From a checkpoint of a small masked image model: batches of 256.
Rows from block 9 of a small masked image model, named by matrix and row number. Rows with one number within an expert belong to one neuron, the router's apart. Each number is 128 + 24 x the weight over its row's rms, rounded and kept within 0 to 255. All counts start at 0. Numbers have three digits each.
After each expert's rows are labels from the 100 images, of 14848, where the router gives the expert most weight on average: "top examples" is what is common among them; "peak at" is the part of the image that holds the peak. Only what is clearly more common there than usual is listed. The data: telescope images of galaxies (Galaxy Zoo DECaLS).
# router: slot weights (model.blocks.9.mlp.router.weight, 64x256), inputs 0-51
# up: expert up (model.blocks.9.mlp.up, 32x128x256), inputs 0-51
# down: expert down (model.blocks.9.mlp.down, 32x256x128, transposed), outputs 0-51

# expert 8
router.16:119122144151141126104126156160136157072153100123122135129147092096187118136147124132138132140097109147141113108125114138138117105166139119135136180105128178
router.17:150159138083128126142153128113144138143130082100156113159150098088127146145137123147162165145099099133139130157169143097152139090129127120146136106089140163
up.0:132099122124121117132138165121061120093143154141108158106103123117137150128109112125119097118107157135135142121147093135158114137134124074129142117141147121
down.0:099181146149123150120142091108115094143120135081148115093122137176123153133127126104143146086132080123144134148102135115104118124156128143172120115083113150
up.1:107130115125122110170131124133118122113135138130142130123122121116159162115104141148122150107110144135179100146116140071128128118133088136090116097129122134
down.1:103121124179081114092137113148139121130138124106140130108132140174119139159120133111131121142153136145123149102111151156098145117138118153112142185128089123
up.2:155120149109118132139127134110130163129147101117124091154094116136074097120157146147148167148118136103096160154133152093092134134116167171162145128118136138
down.2:092086138184107092086088108128112120147098143152073137121135129127196117104132145148071092114129123113130136097115105218126119113117140103110122145103145102
up.3:120160143108135131127107121111151153136132109103147080142147114112060148090110151163123177150154098128110174116143144087139125135121178126121130124151136173
down.3:092105148130124097126123103109111114135163128170108129114106080158172149117150128155073102102121115142137122137115118177149150154137143132126135154119147107
up.4:125112120106131129130141165116129152086159112121138138151126111135055151080155136098117128124114126139109115127129079180102111160099134101151136142098144138
down.4:137130150140118113159137134126081147126088127159177083096106143128151093141139125183139145080163144120124156101139157104129085122119105109105137134098119111
up.5:113140116107146125151137135105134157144150091107154093164146107128080143052117140133133167144098101130138148162129181110139125158080120126144141151090119142
down.5:082129141152129113115095111131118148170108123172118096082124120137156136124136128153109107095121140100119133093111134191093104139162105119092118187113141127
up.6:104142126118123146138142105136114161133168117130105128136087123116123145173131118158090152117114182160107106160129129144158122128082157132113109055126121158
down.6:111138114151159148099120162133156155108171110118108173114129132104117139117189098094113098159095130170087097099116100146116134150119095128134137160181114126
up.7:104138133172119110105156131141137161096153144167116135128150129124140115129079137108095098112100139142123099141135096145170132097129081094134143128187118131
down.7:144149138133126146096116112115101107133148133086179154157122180163099199135091144098186117123131059132118115119118163067123104159129127159188110151104108142
up.8:133143133136129120129135143117150084104153110116148133118148115138168093117164134119149130088088132104159109142103119127054123095129109180114133159095092134
down.8:129125131125113112136116149164124139135082156122146149114124171100107167092141113146173070145160130128116146102103155104148160134131108128134131118178148160
top examples: roundness: round
peak at: top centre; middle left

# expert 28
router.56:125128149069156108127137158098131128148174081126163090139095069104159131085149155132137153110126105109135113139192123138170148092099158136131156112088141101
router.57:135120133090145117177106158108143117168136140112121109109116112077176146104128133161091147120124097126147116132139112136156123082129119122124142107092160096
up.0:114097128167108170139120091166110146138130147153131149154145148157122104171128103101120120119165133131178121122121104132090134130173090129133094145122101169
down.0:135140121124130154166110100159138128167122169109116136150137122153149138102125111124114123129169096126166124139149152142135120127123100077112091130104129105
up.1:114110118118086099130122124142171097112123162131101133118129129137137142124132120093136082133155125119112110179095091127139136126117153168111138102122175127
down.1:156104126095129144132140125113110100149152119127147099133140091111147145098081135140141156132143079140129128151169145111165125090135122075181118069128152099
up.2:112116132110149128129140152122119124153137082132151144137127132122136115110119139140112150131125122113156090122096143109122144137155092135092128161079056180
down.2:126107126176131114114115116157136129124135150116086137120133126122132104140149146118109102146104190132135139074115161127125099109131163105117148151171129122
up.3:150105133131171136134143094135155135142128144096105137163124111149185120111137126074108126145149129128125118121095115101102118139117111144121128085180150122
down.3:116136130116104108096134142123097131121148124140128173151128154103110134115117143159150152143113159135161143141115129085153171135154169084153123132114102109
up.4:114117104123113107114129124150099148079085125150106124141142152129098107130109125111087083138174199112120136174125098117083109142132129124142130103123107128
down.4:144109121157137136117123132106117144123124141115106137083101147178141111132144108113108113084123117148114086134122098166125124096127150125129103151083094147
up.5:145176129117108136137116140141119138120114151122152127154155135140145130113102121084133110104126130132144108107128096152144136118112109112134129132178127123
down.5:127121122139151139116138113127158091158145112112114176160131120123151135071088120135156126120118084142150121141138108111144139107134087082129130157124130151
up.6:135165150117129108131121094143107120082127170133137124192126152128129147147129142101146127218125131088099132141104097131134155111142149143125135091158137113
down.6:137141132150152127116156088146132103148132143123138118094126141106184083095103142133132089088152151121130141095143165142152115122152124091100124108145094119
up.7:152145119107145118117103104159108173101129211149145090173127157097124135137140115074121142126148128127129117108123076188143139110109143148194130098116131110
down.7:115111117136135135133115096160130124128127120140062132105148130119225086064099097104095106101134142144103120123126122140137124109115135105136108110164117103
up.8:131175138114160132124129128120122111081135099107124135144129134148155124117125138125143148108111112110100098142134098085130142092115152123114119117157106146
down.8:106138127153166122114131128121162129145128120124124136129148139118125144110122117137132116132133158125158137076134141139136141140135117099110144173121141139
top examples: shape: featured or disk; spiral arms: yes
peak at: centre

# expert 25
router.50:122139118118130110095174128179148136115125079128117131133127100097124112150147113120150145096144128131129140153129144168128149070117137154132140140157122154
router.51:148136085110146113104107112184131151089112119096118104127163100119074143102116106120097113094151125147099126145114156139115148128086181148167141119113138144
up.0:160118149107158149171100140112135141104143136139089105156137130164099151088128141138151102120093122117167085139159106142148128127110095128103108099134166109
down.0:097111117121152175141141076128126146118134156158126113113164166151105132127136106097145108074116185108093137086119122113126136140120142121142092129139130129
up.1:066123084155116130133123139113158135113103115142182147118142147143133183131097086096113104104121122175135114164128147108151141133098103083116122120138118135
down.1:122127137147098128171126125145070105111153121151114117109116133119129121128141123187094188099138122105102128128121149162107104135127192134122125123112085075
up.2:103113141080153163169109127124137141117141116131146129139125116109088158135084163092163108143104160143151092136187129106146154131112105091102112095119156098
down.2:112139114115133199152103118140141137135122131168091137114163130131113129112101141088119106123105180127111121107147094107123137180107108115172098122164160138
up.3:133083109068122136146117122137144145118115125126105146126107144069110098092170135145152134135142149109166127108119088136098147121112131112109126106116156081
down.3:149158122178134080072104121134093122121131141109153147148136144119140107164120125081126163139114108127139104143104153110135128091125101108138150166151097189
up.4:129113136081156148142125151101145128157149139107149132149133166102116170133108130102153122163101154110164093168166121141151153160109117106133095096131146091
down.4:096119126144154184165109126093111168127131140106110145107152149145116145123166121079142098124138145156104122102123089107121138161114131135173111098146141123
up.5:109129162119120121140133144122115105176086121126172115112138125102147120134098156182156160082137142108163137117114145075096099150173114164122137160109124157
down.5:122155132151145089085106101129152119136142129157161128143160146150144150150154101108122087152171095141101110128127085141144125130116091109134128154122128136
up.6:136061118099154123131087108120134151124133126056070131162142137141074126087162137118144113141126107147095118099122123151111166146105136108146107105130174096
down.6:166166118130118100118094142123134123109113123117145147153131115153113122120112116169162146142128136120163123190120147094147116136117087148120135122123134158
up.7:122132140111119111150115143104133092162097144179148096095143158117138115120092147133147151079138147108146147122109128109110087137157116168122145147110104160
down.7:156138100128117073086095150136164120117142137129106133117177130144126156114154130106109154138160115139105112107107117145137140109122148118105155121126095144
up.8:144099154115128117159108194104120139167161120122129133115105104127120085095122156136139111141121152122135116086179127090144117137141089108123136115147178090
down.8:137149121106117121089121154145135120108104150092129136123099093104143104122120136129101129127151077121148131145100113152143131063137162134088132131149115157
top examples: shape: featured or disk; edge-on disk: yes; roundness: cigar-shaped
peak at: centre

# expert 31
router.62:116085135081152109131129158121114129134088094094143101084121095101089145094108133127115100100120135111134119125127172094107087137143131141092146120103158181
router.63:113128135105136107139092164120106117155114098094143127128147101085103157095104132130124104115095120126142108140141162124111068150145110097124149139092165171
up.0:141108131108128123091120116113175088097142122110095142096120115117107122126199139142169106147129081117118142163127122152098179101122198156134141145142164124
down.0:075143140133147097098115154153132143101102129105088140119118116160153119103120118163094084134132170114099138130106139129102084099115113120115106103142118123
up.1:111071140156113124103149157116194089078120147140099158139113136135140129128173133151145117080105118117135112148108082110095140130145130111094136131135131142
down.1:077101131154140154119092092140141122119111123058083153108175123156101139106173116101100112141125135135122118119089097119102139131147091174141110137160097176
up.2:126162105100165155149136124147083133138156120129114096147141113177114108121082134143124166130144167123124115091177144120144116156124135152139100130115110128
down.2:122102121155089149127133126125177145094125137081102168117146174128126113145138090114164097150110102171130120111124093096102142135098084134133119121166130122
up.3:136107167132125124154123141118110135134122138144160125166146112090076116125108131123115105165119137138090138182151142176191133137125099099167143081119118151
down.3:142135125114141109172167110117090105157128118089138084128084090110107109118114140136133168133138108122151125125113167116113101110144145118104157157059154127
up.4:106116131141142124177117133091066123151070133105133088142116137129136121108101145155108125150155154135130176118162132139155073155127096113132146104171141108
down.4:164172114115162145140180127125101094142144107120173110119101096131143108139102138123134162135088096098152112143110151141119166144155121113145103168100131137
up.5:104100149126121125094110133115170112120146125130116128112127145101151122128179122106185137078095085092117125162075089154091153096140133157131137163096087147
down.5:056095116129137122132105127155177140099102128110085150117167130126099129108140117118105098140136148137092129107134104141137136103121112126128103099194126115
up.6:130126151098138127118149123145130158119134109127169127161136104117095105139130113111110132145138123118083114178128127187153135153135102099154143110100114162
down.6:144109133113133123137141148150092125130089130135142082150095110070111127111121156163154166115126148143158113132143109104144131107104190148104136134079135106
up.7:132096087142144144129102123114128162130126138139135151124139136090098118140119077135165133152124121182172142182148135105124115116062126145162116151111117110
down.7:114169130123135145158125131160125126129119086117140140102179135127142114140135099117150180135152125139144126108086135157133135092141066126133108149140106165
up.8:085129122140146113123107123106153107059146100117105107119110122144150118121161143120137130118091118117152142147088080196114141118132135174112140159119086132
down.8:106123145145057097105120121131164135137086161116142131111151114111136133133124113153118087141156152129107173116124151118127128126129126127099103079167174130
top examples: shape: star or artifact
peak at: centre

# expert 21
router.42:102135129103152112117127151128087131116145101075119096123138078121095126085126145115080148130132119121128104118138149122128100096131157112130159139123109143
router.43:125109132082163112111125159150103126106134069082121103132136061100117120075144148107089125112122108109142111105122152145109095090144148132099154166119110161
up.0:143146127162092113135101123157065139137118145147167126149160132082122148140102118100135132144147139132138147122133138136119116129141130153138132128092142156
down.0:110139124168115087110147151167119133128147143088106175104137168126106110147122140097180130123140157141113130101152135152128143105126161131124148142187128115
up.1:109130140117151139111080117136105124096168129151125108108114132172185126119162139119123146108117106113138102112110048123120160122144161141131105124128104169
down.1:142101109168113074138098122124190118104149117146134137109132117116149113110147117125111130164128101135106143087110103125128095116122150148165149119169182088
up.2:141157131121126134143159115172107143109131125160127156102139129106146128121109121125134135077107126135125108133124110121140153121144105149160130106148087154
down.2:121098108118144108110130168156170126132144126114134111083136122120148136113122119107116084146148161124100111112096177148093104148126126135082141142128144131
up.3:087143178135113136129098115151127121144135125125132100110114102144106040112134134151099159138108129105091140116123171145144093124120114068096148145134137108
down.3:140126114115110084107116102135164116122146109164127132168122110110139134114126140125160141142118119102133102111161120125125152108144144122188119136112124132
up.4:081131145097148129126142139108148114156134095144105133136114140201159157116163144117121087080122146113117114127147110145122126139142127082136133121139092127
down.4:164138121091124114163082102116158134143122091177164136121140104121142125133116120140148148169170083131149147102119109120176134138109164169166127116144135128
up.5:083090154122139115159115140126188137144108106117103102086131117150100066126135137138138097147119155124084132130124168199124129112143118118131132119128159105
down.5:142159135117117118112104092107112123138115179129135089172108148088135112116132127129151133126141125135153101141130129128108181147110146099155121104136140115
up.6:129159148136115129123077085125112121172081136114140106155168135140115129134059123137142086125135156131111135168134152149149138133126120119129131117128150177
down.6:107165137118128115126128112161125109152135107115145134109118066129145115142078152127141141132115145122138142127121220131124119121141140096110123149140069150
up.7:086144127103137130154082146150123144098168132152155098103138128116126164143100134073148117096145109123094134141131137143136117114132140134131132127087126133
down.7:160111140124136099100131148150137116152106116078100133087134129149155119103120123151116126154157119132136143076116176127139167138115116128126144123120149118
up.8:124114139133128118115131114134132106144126127122098142129095125151141091134099136172104120155148164116097160115121157146144162109144133128135134120216172128
down.8:096146129101147121154132101129048136146124124172153110183096123117137112121117143113104105098119117127143112183149122087127133115127132101124113123113085142
top examples: shape: featured or disk; edge-on disk: no; spiral arms: yes
peak at: centre

# expert 17
router.34:131142139079142123129146137110150127161161093109150095100096071108138147131117146151162153144145149127120155139175186110157127101103189148143142088126135149
router.35:148146149095120130133118132136127124154137103133137104120115082100173147114083143144143153140134144126114137122162173101172123116121146114139144096134140156
up.0:081150132130132141152131140148141148086139101136087157152162109193114113088151129118097104146169150125110137145135097135112128119104125167092129098087098127
down.0:142122120102141121137141148115082132114170096137126116122117122148163142102135112163142089106109133155130127126146152160151168148126126119148156146136113150
up.1:134149139132124115130133146123106103128131127128137128170110106190098103094127142082147127125133122099133132155111113154140124145131105068130131125103068081
down.1:132168144141149141125116127104146121176114109127177122093109136102114140147140113117130110143112118138134109134129139106137150162139134154116125117139153150
up.2:145141125118111140104107097140141098137089124123139152148153118122111113172121143133105141096122116106163128173086139116112109132147083110123125120134134155
down.2:129158131146136114123133115138115140151154146128145121135138089107121162105110112154128107124098133123134082154126097181117134095105139076077138092100144070
up.3:134103114110132120083095083154163116133134172172101140190109122159192098106154119134062117140124146116135130133120119130115153106138139147081104109151108084
down.3:154107128125110107127141123129124129101120088105118146130117118125129126151142132139128084121144138119134110111166156123139180170110136123106168108165165111
up.4:122112124124134122155117142145095140089105150121143089091125131152104137096084137113099121109156130122104147094099153096101110145161138138121150121131138134
down.4:107141112168099110125104117132120129140086106119165147077109152152149116170118133151169130140140154122137173117106146110119084138125092126140116171112056149
up.5:171151118142122122150106079109125100144140110112132105182146135157116108098143126094121131127130102120146158118104092135123145135130100134166130133110111098
down.5:160154143104134141167082175096144121138123118110108080108102131087136145103148123157147117154119106128110102103146130152151131162140165126122107118165188151
up.6:192179134134138125148105122096168129147126163149132086160126129128167095129144139159141118147123114129139128138139092152148179120120141135137137109123164117
down.6:090122118129124084095144150113108113096139097124118134109136130136129156087167110078078132122146087141104116133101108173147155151129144105128163139100154124
up.7:150148155148112130079114080136147100132174165148123112185125116151145123154149132117121087128106138107117097142101085155130161086140115115109154105095125130
down.7:142153146083113120151159164138148121098135148146132147133125128129099118154155108125147100159110132131106125079145146065147140151113174143124141098201132134
up.8:100109106158141142152121103137104149121112104115129114126136134204103122103107120117095138099096129154146118112032130113104100117146088141133114164105096151
down.8:090075128150135121150107108127142130096135117104084172129172118162162099109161113128124119137121113146084105158092147134117127148139095158097111165116074152
top examples: shape: featured or disk; edge-on disk: yes
peak at: centre

# expert 3
router.6:118101136082180099136120155138115118161146086115091104104122079089134155072125132159123133101079105117112096107115148119113119100123145138096159179086163155
router.7:134171131144143120158091159103122123167164122145138119163156130088144136115141101136137125139089108152164111122117125146146128083114128072164137152132148128
up.0:115143136110155193178109121135135160093124148151143098111103140160122140139135156111186138133133176114169147102134087104164138142125112097131096080119103108
down.0:100145115148121170146117121141152163145099133110142164104162129198152121169095129073125124138138134111102148092139109091173164130093102155116098157174084126
up.1:107126074146122153116113110184104126130079160139140142123139169146135116129094105097111099115163129141122149140111149117130112105124131132156096134174124080
down.1:155116148124112150119143118133141114132176177096124131126148134101118141164112146059143148145092113125126140101128067136124165134147102104121097111128116128
up.2:145136152136103120150131118115135152128124127121121144141101136120132124117126108166115089145134158156062142127123144120187121132105113106125138111159178102
down.2:158164168084120106124135113097078136112105147108166105149131116133145116112108162151153175107139099129174128152144117095141096136110152137131121101106123077
up.3:131116149101123146153161143094139134084150136154180129148088113142097087141154149123130152162134154108110152136135141092133125132095135137140137101118112096
down.3:113142122112150167132149104122108143128170111123140088081119067126089084091129119115092163109127136128126109124136135177107124122113129132107107143103155109
up.4:100114122111159129158162148098157149082155133152147127113066118129135094112165145120148131147120147119101140102135143114123127101097136111129127135164165059
down.4:110156120094132172142129108119122123119150121124140089091141114144081114117139132134082151142128130125115113124132149205133115132139113096123105117084144094
up.5:126131122129101118142133142163098199090133133162121146119135134138144145128113084131147103139126166201137091155138090080173139127123036065108129110136144126
down.5:135118175137120117095136140134127090122176167102144144099117154078094153177100145082157157164131093137152155121105133119129086084137157135124172167122158091
up.6:112128129125144140137168126149131097091118132149111130129108139147172133122141148138094129103103129099156104119113057108112102104135115143124142154146071169
down.6:090147127151128144121121108135175119131084131083131124096150135107112168109148112098087130094142126148110151120127141115102155152129137134158120133170079111
up.7:155105099175131131105103110164097118177114133127105117113162130116125153120147094079112171151124114139150125135134072166102148127150166184144133144089129118
down.7:148138102143147122150138112154146133131149094111140116080121149168134086153136132112132159143102134120113130116147139102143163125125105142156092145161135111
up.8:149133121132144136188114108121135150098106144143129107150107136140120134144104144118131124161148186118160158130140107137156134122121108089117106057148139076
down.8:078128144121136172098166124130168158149142093094134126156166163165096141120116117098147107156151125142080132117101099120154131146083141208103089140181103135
top examples: shape: featured or disk; edge-on disk: no; spiral arms: yes
peak at: bottom centre

# expert 23
router.46:142162137102142115117094111157143130124107160120177088110136095102134106108099148145106144127147135110139153133104170154116149101128154123093150098103132129
router.47:137093111134139145095155107156148128102125127073104113122131127120142147133083119105117125142145088147107119120138134073149148137111150101161111150119146139
up.0:152135131173133136108123119147153130147133125128133124111124138148083166138142113130125177144147102141145145120081101122106088179129124160145130162101099132
down.0:158122127089121114175110136124144142111124123152150111121148146103103135149136130151132130157117111127120117143156127103133092101114133160119128116124129105
up.1:083132130098173127192111140088145139124092102153145108152108109145129132084143121131146129133135114118126146119138099111117144188123116152124136126152132126
down.1:192151119160129101137167145119130121141089118080132091115129111094133146132134132128130144179132123114139163125113146138114111174131150089106140120118160132
up.2:150117126081129122147156177117130129084125120144142133108146116122081115157143128112207125137141147122122143163156131097106124141131113137145139132118163170
down.2:149140139168139130134113123158116113146102138086131134101114130119158111168091125173117151143133124125153149126105167109111099149117080051147126158126107125
up.3:167094137109106136135136141077149119093148141130126133116168143177113115158144136119197095137125088127147115114157120095154133121111166129145126095174203144
down.3:093157120117109121114130100151083133159088160183140120125105101097184083146098139151086131104142151115124143144137177109131093134143059095114124135176081078
up.4:135093146133128119170149140048147129110117117122128127128140119100126122130187136119151167141126009131156131109126123111133122114126156139127145123132163136
down.4:108145125133101130128140067141099130149104145127115176110135124144168086147093149183112087101122182119152121166165121150127120099135116082100087111114082101
up.5:123138108100135129137139133080134125113149099119115126103158109085131137113134106106125139140104098154074099177154140105140105147131111147177135166109111178
down.5:154113141154135129089167103098131160115161153104132101132136150122190109131141134139155135118122101153106120117169145104155130094139108148114106129131176134
up.6:143095123106128124081148139144146122117118116132108155155133122071137118139154113150102124148151114133120115138118104150145151127124149134131120108124153138
down.6:127129110152161156108129075159153171139158136153114134138095119158116074118142127106112155111110111149125128160154088112132118105123133120110127101132120126
up.7:137099107123142131089116102099141161094142156156111127160149141111104128097158099092123103149140099160128118167154092115173107130077126115174114104122130095
down.7:097135126121134158130164153118099137127130130138112154161134142132187160111128124105119143109086084147106101135135076144148119107127088107096088117130114131
up.8:155129121139148125098113106139167112122130146152131118092108109190081098141174123126115175139116151126137131127092103100100089152118129149115114136108104135
down.8:144116128076138105142129149122112136115113126166119107121136182108113193143133115140170151166135119131114129159153105102140101091117144131134161095105126125
top examples: shape: star or artifact
peak at: centre

# expert 24
router.48:144140142091136094106127129145151135144140082093116115116136086074128131092132150183113131139111124128136117132141129141144143094139153123116158129105127164
router.49:143098143089147123107146148122127142093156101100126129105139104104100147094128148152136130098089112142122058152148157070150106094133167085109147153125112166
up.0:082148097136166120142142104149125161098138100163069156145161109191126131102132125121144132098117134137108128172152113155116141119142145154134127150141070151
down.0:169110092113159130123137133107109117131128131128118145153103103133182125127131156173117124174139158127134102173164152134119103150108111119099132090153129089
up.1:077122131132150130116152131151124139123135112164054160146141113181134153114102142133134114122137171137112120114147139174138130114132130110148130099114097122
down.1:179144116098119108138098130141138121136109114113159133142094132114148126177136144159176169173114125132112128173148156114113120170125095133109149124129153136
up.2:164134133131152125099099097104157108070125120111139102153143133136077162135136121134128096112138109145103147148106124115125150117102148188133135142129133142
down.2:140113129112125150162168117134134118133114134162100128125125102116139080144112134130139178110118145109133145140158090122126133114118109113097098114140097117
up.3:125109129156123124141140151135143104104125139143124156141143127137157085168097151122151065140104153121128137091105128157141147125134068124120125116156086174
down.3:133144140100162134129101157109107115149141114131168097161105107117127173117102146138126139134165121119142131140131182104128091195133124152138147095103152092
up.4:099101141120120131141110162124114177135113129145131171128105119119138101111117134159124113136115145121123100142178120130116112143143100088071137112127133126
down.4:140112127112136113127133129120154123134130120142124099115144115162096156139162132078157125128108127133102103158113119126098130158111157175143111161126105150
up.5:133168117155131122132116140093098102148114126138159100137094129135102087135178159092134135127129150102154137114106121199075093168123108134135136172141108139
down.5:130126115096164101141099147125132144112136165122148096124120114085107116087118115131110116176124146142113127094143153090133148114091166109099171116126200125
up.6:121147120135126116150115110142134141159124125135140098105124124148115120146166123119150128101175134126174146144137124207108132141148134130159143123084140135
down.6:179150131098119134147127132116142108121152124101126135146151098098138097109135139098102135133067108140118127135157084144119122121139100127092118114151166124
up.7:131162132154124116122159107130169096109139113132155164131148121151153105152162117117155122101122136109150128181098128144122114127108101198144144150123068187
down.7:120150143118129116132096168134133112134115110160126118157111114120125109090124120121078129138158106112096110115124066161124088127109122109113179097207149107
up.8:093143120138135120138143155128080158136158118141114143135115120150157143097120143135124140101101168126128089119150145141149109147156111073119123097108100149
down.8:181100098104114123076131171102189135122129134131141143143116124103121115142145119096166124164136098124097110125118132111130143147110102150126147111162159119
top examples: edge-on disk: no; bar: no
peak at: bottom centre; middle left

# expert 16
router.32:165086105157128121111111096149087177163134174148094130097128173139155151107104107149069113125105145169124115116126161119164129137105112097147114140104125072
router.33:113093122128152101115128159114176128078147096099094111101142093085118140097139126152111099129091113140107103122107112146097109082112163175088168159141128154
up.0:146152130102141123148181141147136149110125117156132133134138120085147135128074144121135133132107135140158121117199136105134139091146085113102129112107167112
down.0:107144154163129124094123115153092143098123154128130149097106181144119117122088165148148126158144140112135164118128106099122134142127135096164141139138163157
up.1:133118128115142126114108130158116135116143126092101125127135124125128142113142141134101117137131136147089122104142158119137126113105142096112130144208139154
down.1:143132103125142145132157127125136118136110107181150093106107080143144082124117137149119169102161115119157142139122115155117147105126165145098093126090063099
up.2:132116098149130135111113101164140129106105157074129115142129127159170140128157096103100117127142156129114115168119112116104149123111171136108101118162118127
down.2:112148119129145133126121096114124125149160114124084138123140119154138091111159121094126124101118144122136124135135083153132121145128123115171137131121127068
up.3:118129120129138135139182143134118117087147130148148141142110113129174155136109114120107117120119117148158103124144144074121061114152056105104131127164104133
down.3:129120135151115103085118140132095107152149147072116164133169159124106112162109144072138129149124133113164160123128136150100095126135133099124176117112149128
up.4:161147142153128119139132122126140109136133147127145135147141107088164131133091167124135119128111114113166100169128109115128154143141095123099122122056140127
down.4:112135134134087091132109103131148154128117100114133142177145138123128119127115126149190126173170135132123137084136136079131107134119102101103154121161193138
up.5:157150143171137128101175101145099107110153120127138136144098121107105112133108170141097184111123084115167111134124143152152123108153099118132123152044147154
down.5:099102115130129131096079126145142151136112136095100127115130158187114163120155127085137103122163173131094156162115125117094115140107114159148110108161146135
up.6:135128110082126136144108121158103143118135103096130116125108140109120150125132115114097134167119104135111126113150131137154143104093145101127115137191127124
down.6:125104119137126131118144124102124133131112105158176142138107097175157066070108139203104154093139145143130098151108101111119166113100148112110084118108094137
up.7:149115132063155124122090120164095150126117140083105114142119128115092086103147143159119127163156140092095150133119160125116189108113176124140126133158145115
down.7:146144140142152101132156156139140112151113089150125081095110139171157130111089143157126128064146127108149090181129120141111078117139108142101123120107078163
up.8:129130138035140121134121131148127133191137113118096112094121108116105082120174121150147112115134154098083132133144128137113184087124160173134138130145148118
down.8:115129108107127099081131177138134118123140141126123083129102137167163140103080130156123146119172100122137140113126110075137145137132078093119136103164048129
top examples: shape: star or artifact
peak at: bottom right; bottom left

# expert 22
router.44:137141153113136146083137165139156123074175091135109156120089114164100155145185131077137133158123165115111119167148095128113142116114170114122112157128151145
router.45:139149140099107175063105135138157155090157099154144129123118109119101161162190125121157140132163156110117126146155149118122092132123184132111090140087186167
up.0:140094127120107113141122098113133137147110136089114139084152132142148063122132122127125163117141131099126161138113118131109145136135120117090128118156118120
down.0:131184128112117120105147143115115124102163098174145134170110100097132142161101132173144129118092137139166116122141128077132097097112139176137144152103091132
up.1:135174138104131117122147153118162120112152114170144109128131101131148166125161127158160129125139117120123151168157157107106100143146175160149139134128188102
down.1:125117130101106129172100135174111136161110133132109117129156096121121110116133137086122124146118136148152148133176128135133104107125095110116109090149150084
up.2:095086095159136144124071112135132133162078199098149109112113127110166130110109108101114100085146153164099127134126143121118124142097129124118114112116086108
down.2:135107136166178139135131148100138124152192132124131149095106122138126161136128123131124123168129124118139140105123122123141144105156136115142142127117156097
up.3:133159151095124118130126137133098164142120126143167095179155119096140139105124097093171141120137158125094110153166094088148130138135124112124169114118076148
down.3:110053126137106149100115085152127106107118162091125133077127141155144109156153108110126158171129128138097131088090140150116152149124115113118143171152164127
up.4:099128137173126137132117117160119139109148095138146152159165151163114113148128112124136105109114149161121101111082130140147123141145062129115108122131099147
down.4:143115141109099131082094143092149114129123126058133115100114152109135108141135139090179126140171105133116135124146192154133137118143178150133120133125130140
up.5:089162132107151120144133144120117123151131130209180095148137132139138139100126123088167121126156175122103119161142136104143132123142142147138162118103091128
down.5:184064112111127138120089165157143145097096110108097117075132157149123124130122122087128127148118121149110098117147174165108129162126120093111139134160188138
up.6:117176103138130121143162120083133083158117120112126132093129158121135123156144153123119135123143130103166189180161101128104137130130118130118101135170123120
down.6:149147097123121157164108134135168161092073122172114115121134102119110077105142105171139132118084160139144122138133143120131113110105130121095080115160137158
up.7:134130155076130127143118131138135141128129128198148118129126110112139143159124125167138137118134161103104168181182162116135126126148154129137152115062153103
down.7:155114111169149130099110142161116117129143163093149130105137106147103145115143145088100166200121143112122138091136149151082141145108142117109138128138171092
up.8:128144143138096127140116103113121110107124118157127149162173147130043150128084113107154123140126131135141119101126087150187117127124117129112131115096106124
down.8:139079134111133130054126157093159104115132173062125145096140155138162114139127123113122100105141116147151106144126185097130155138145168134147143149134154116
top examples: shape: star or artifact
peak at: middle left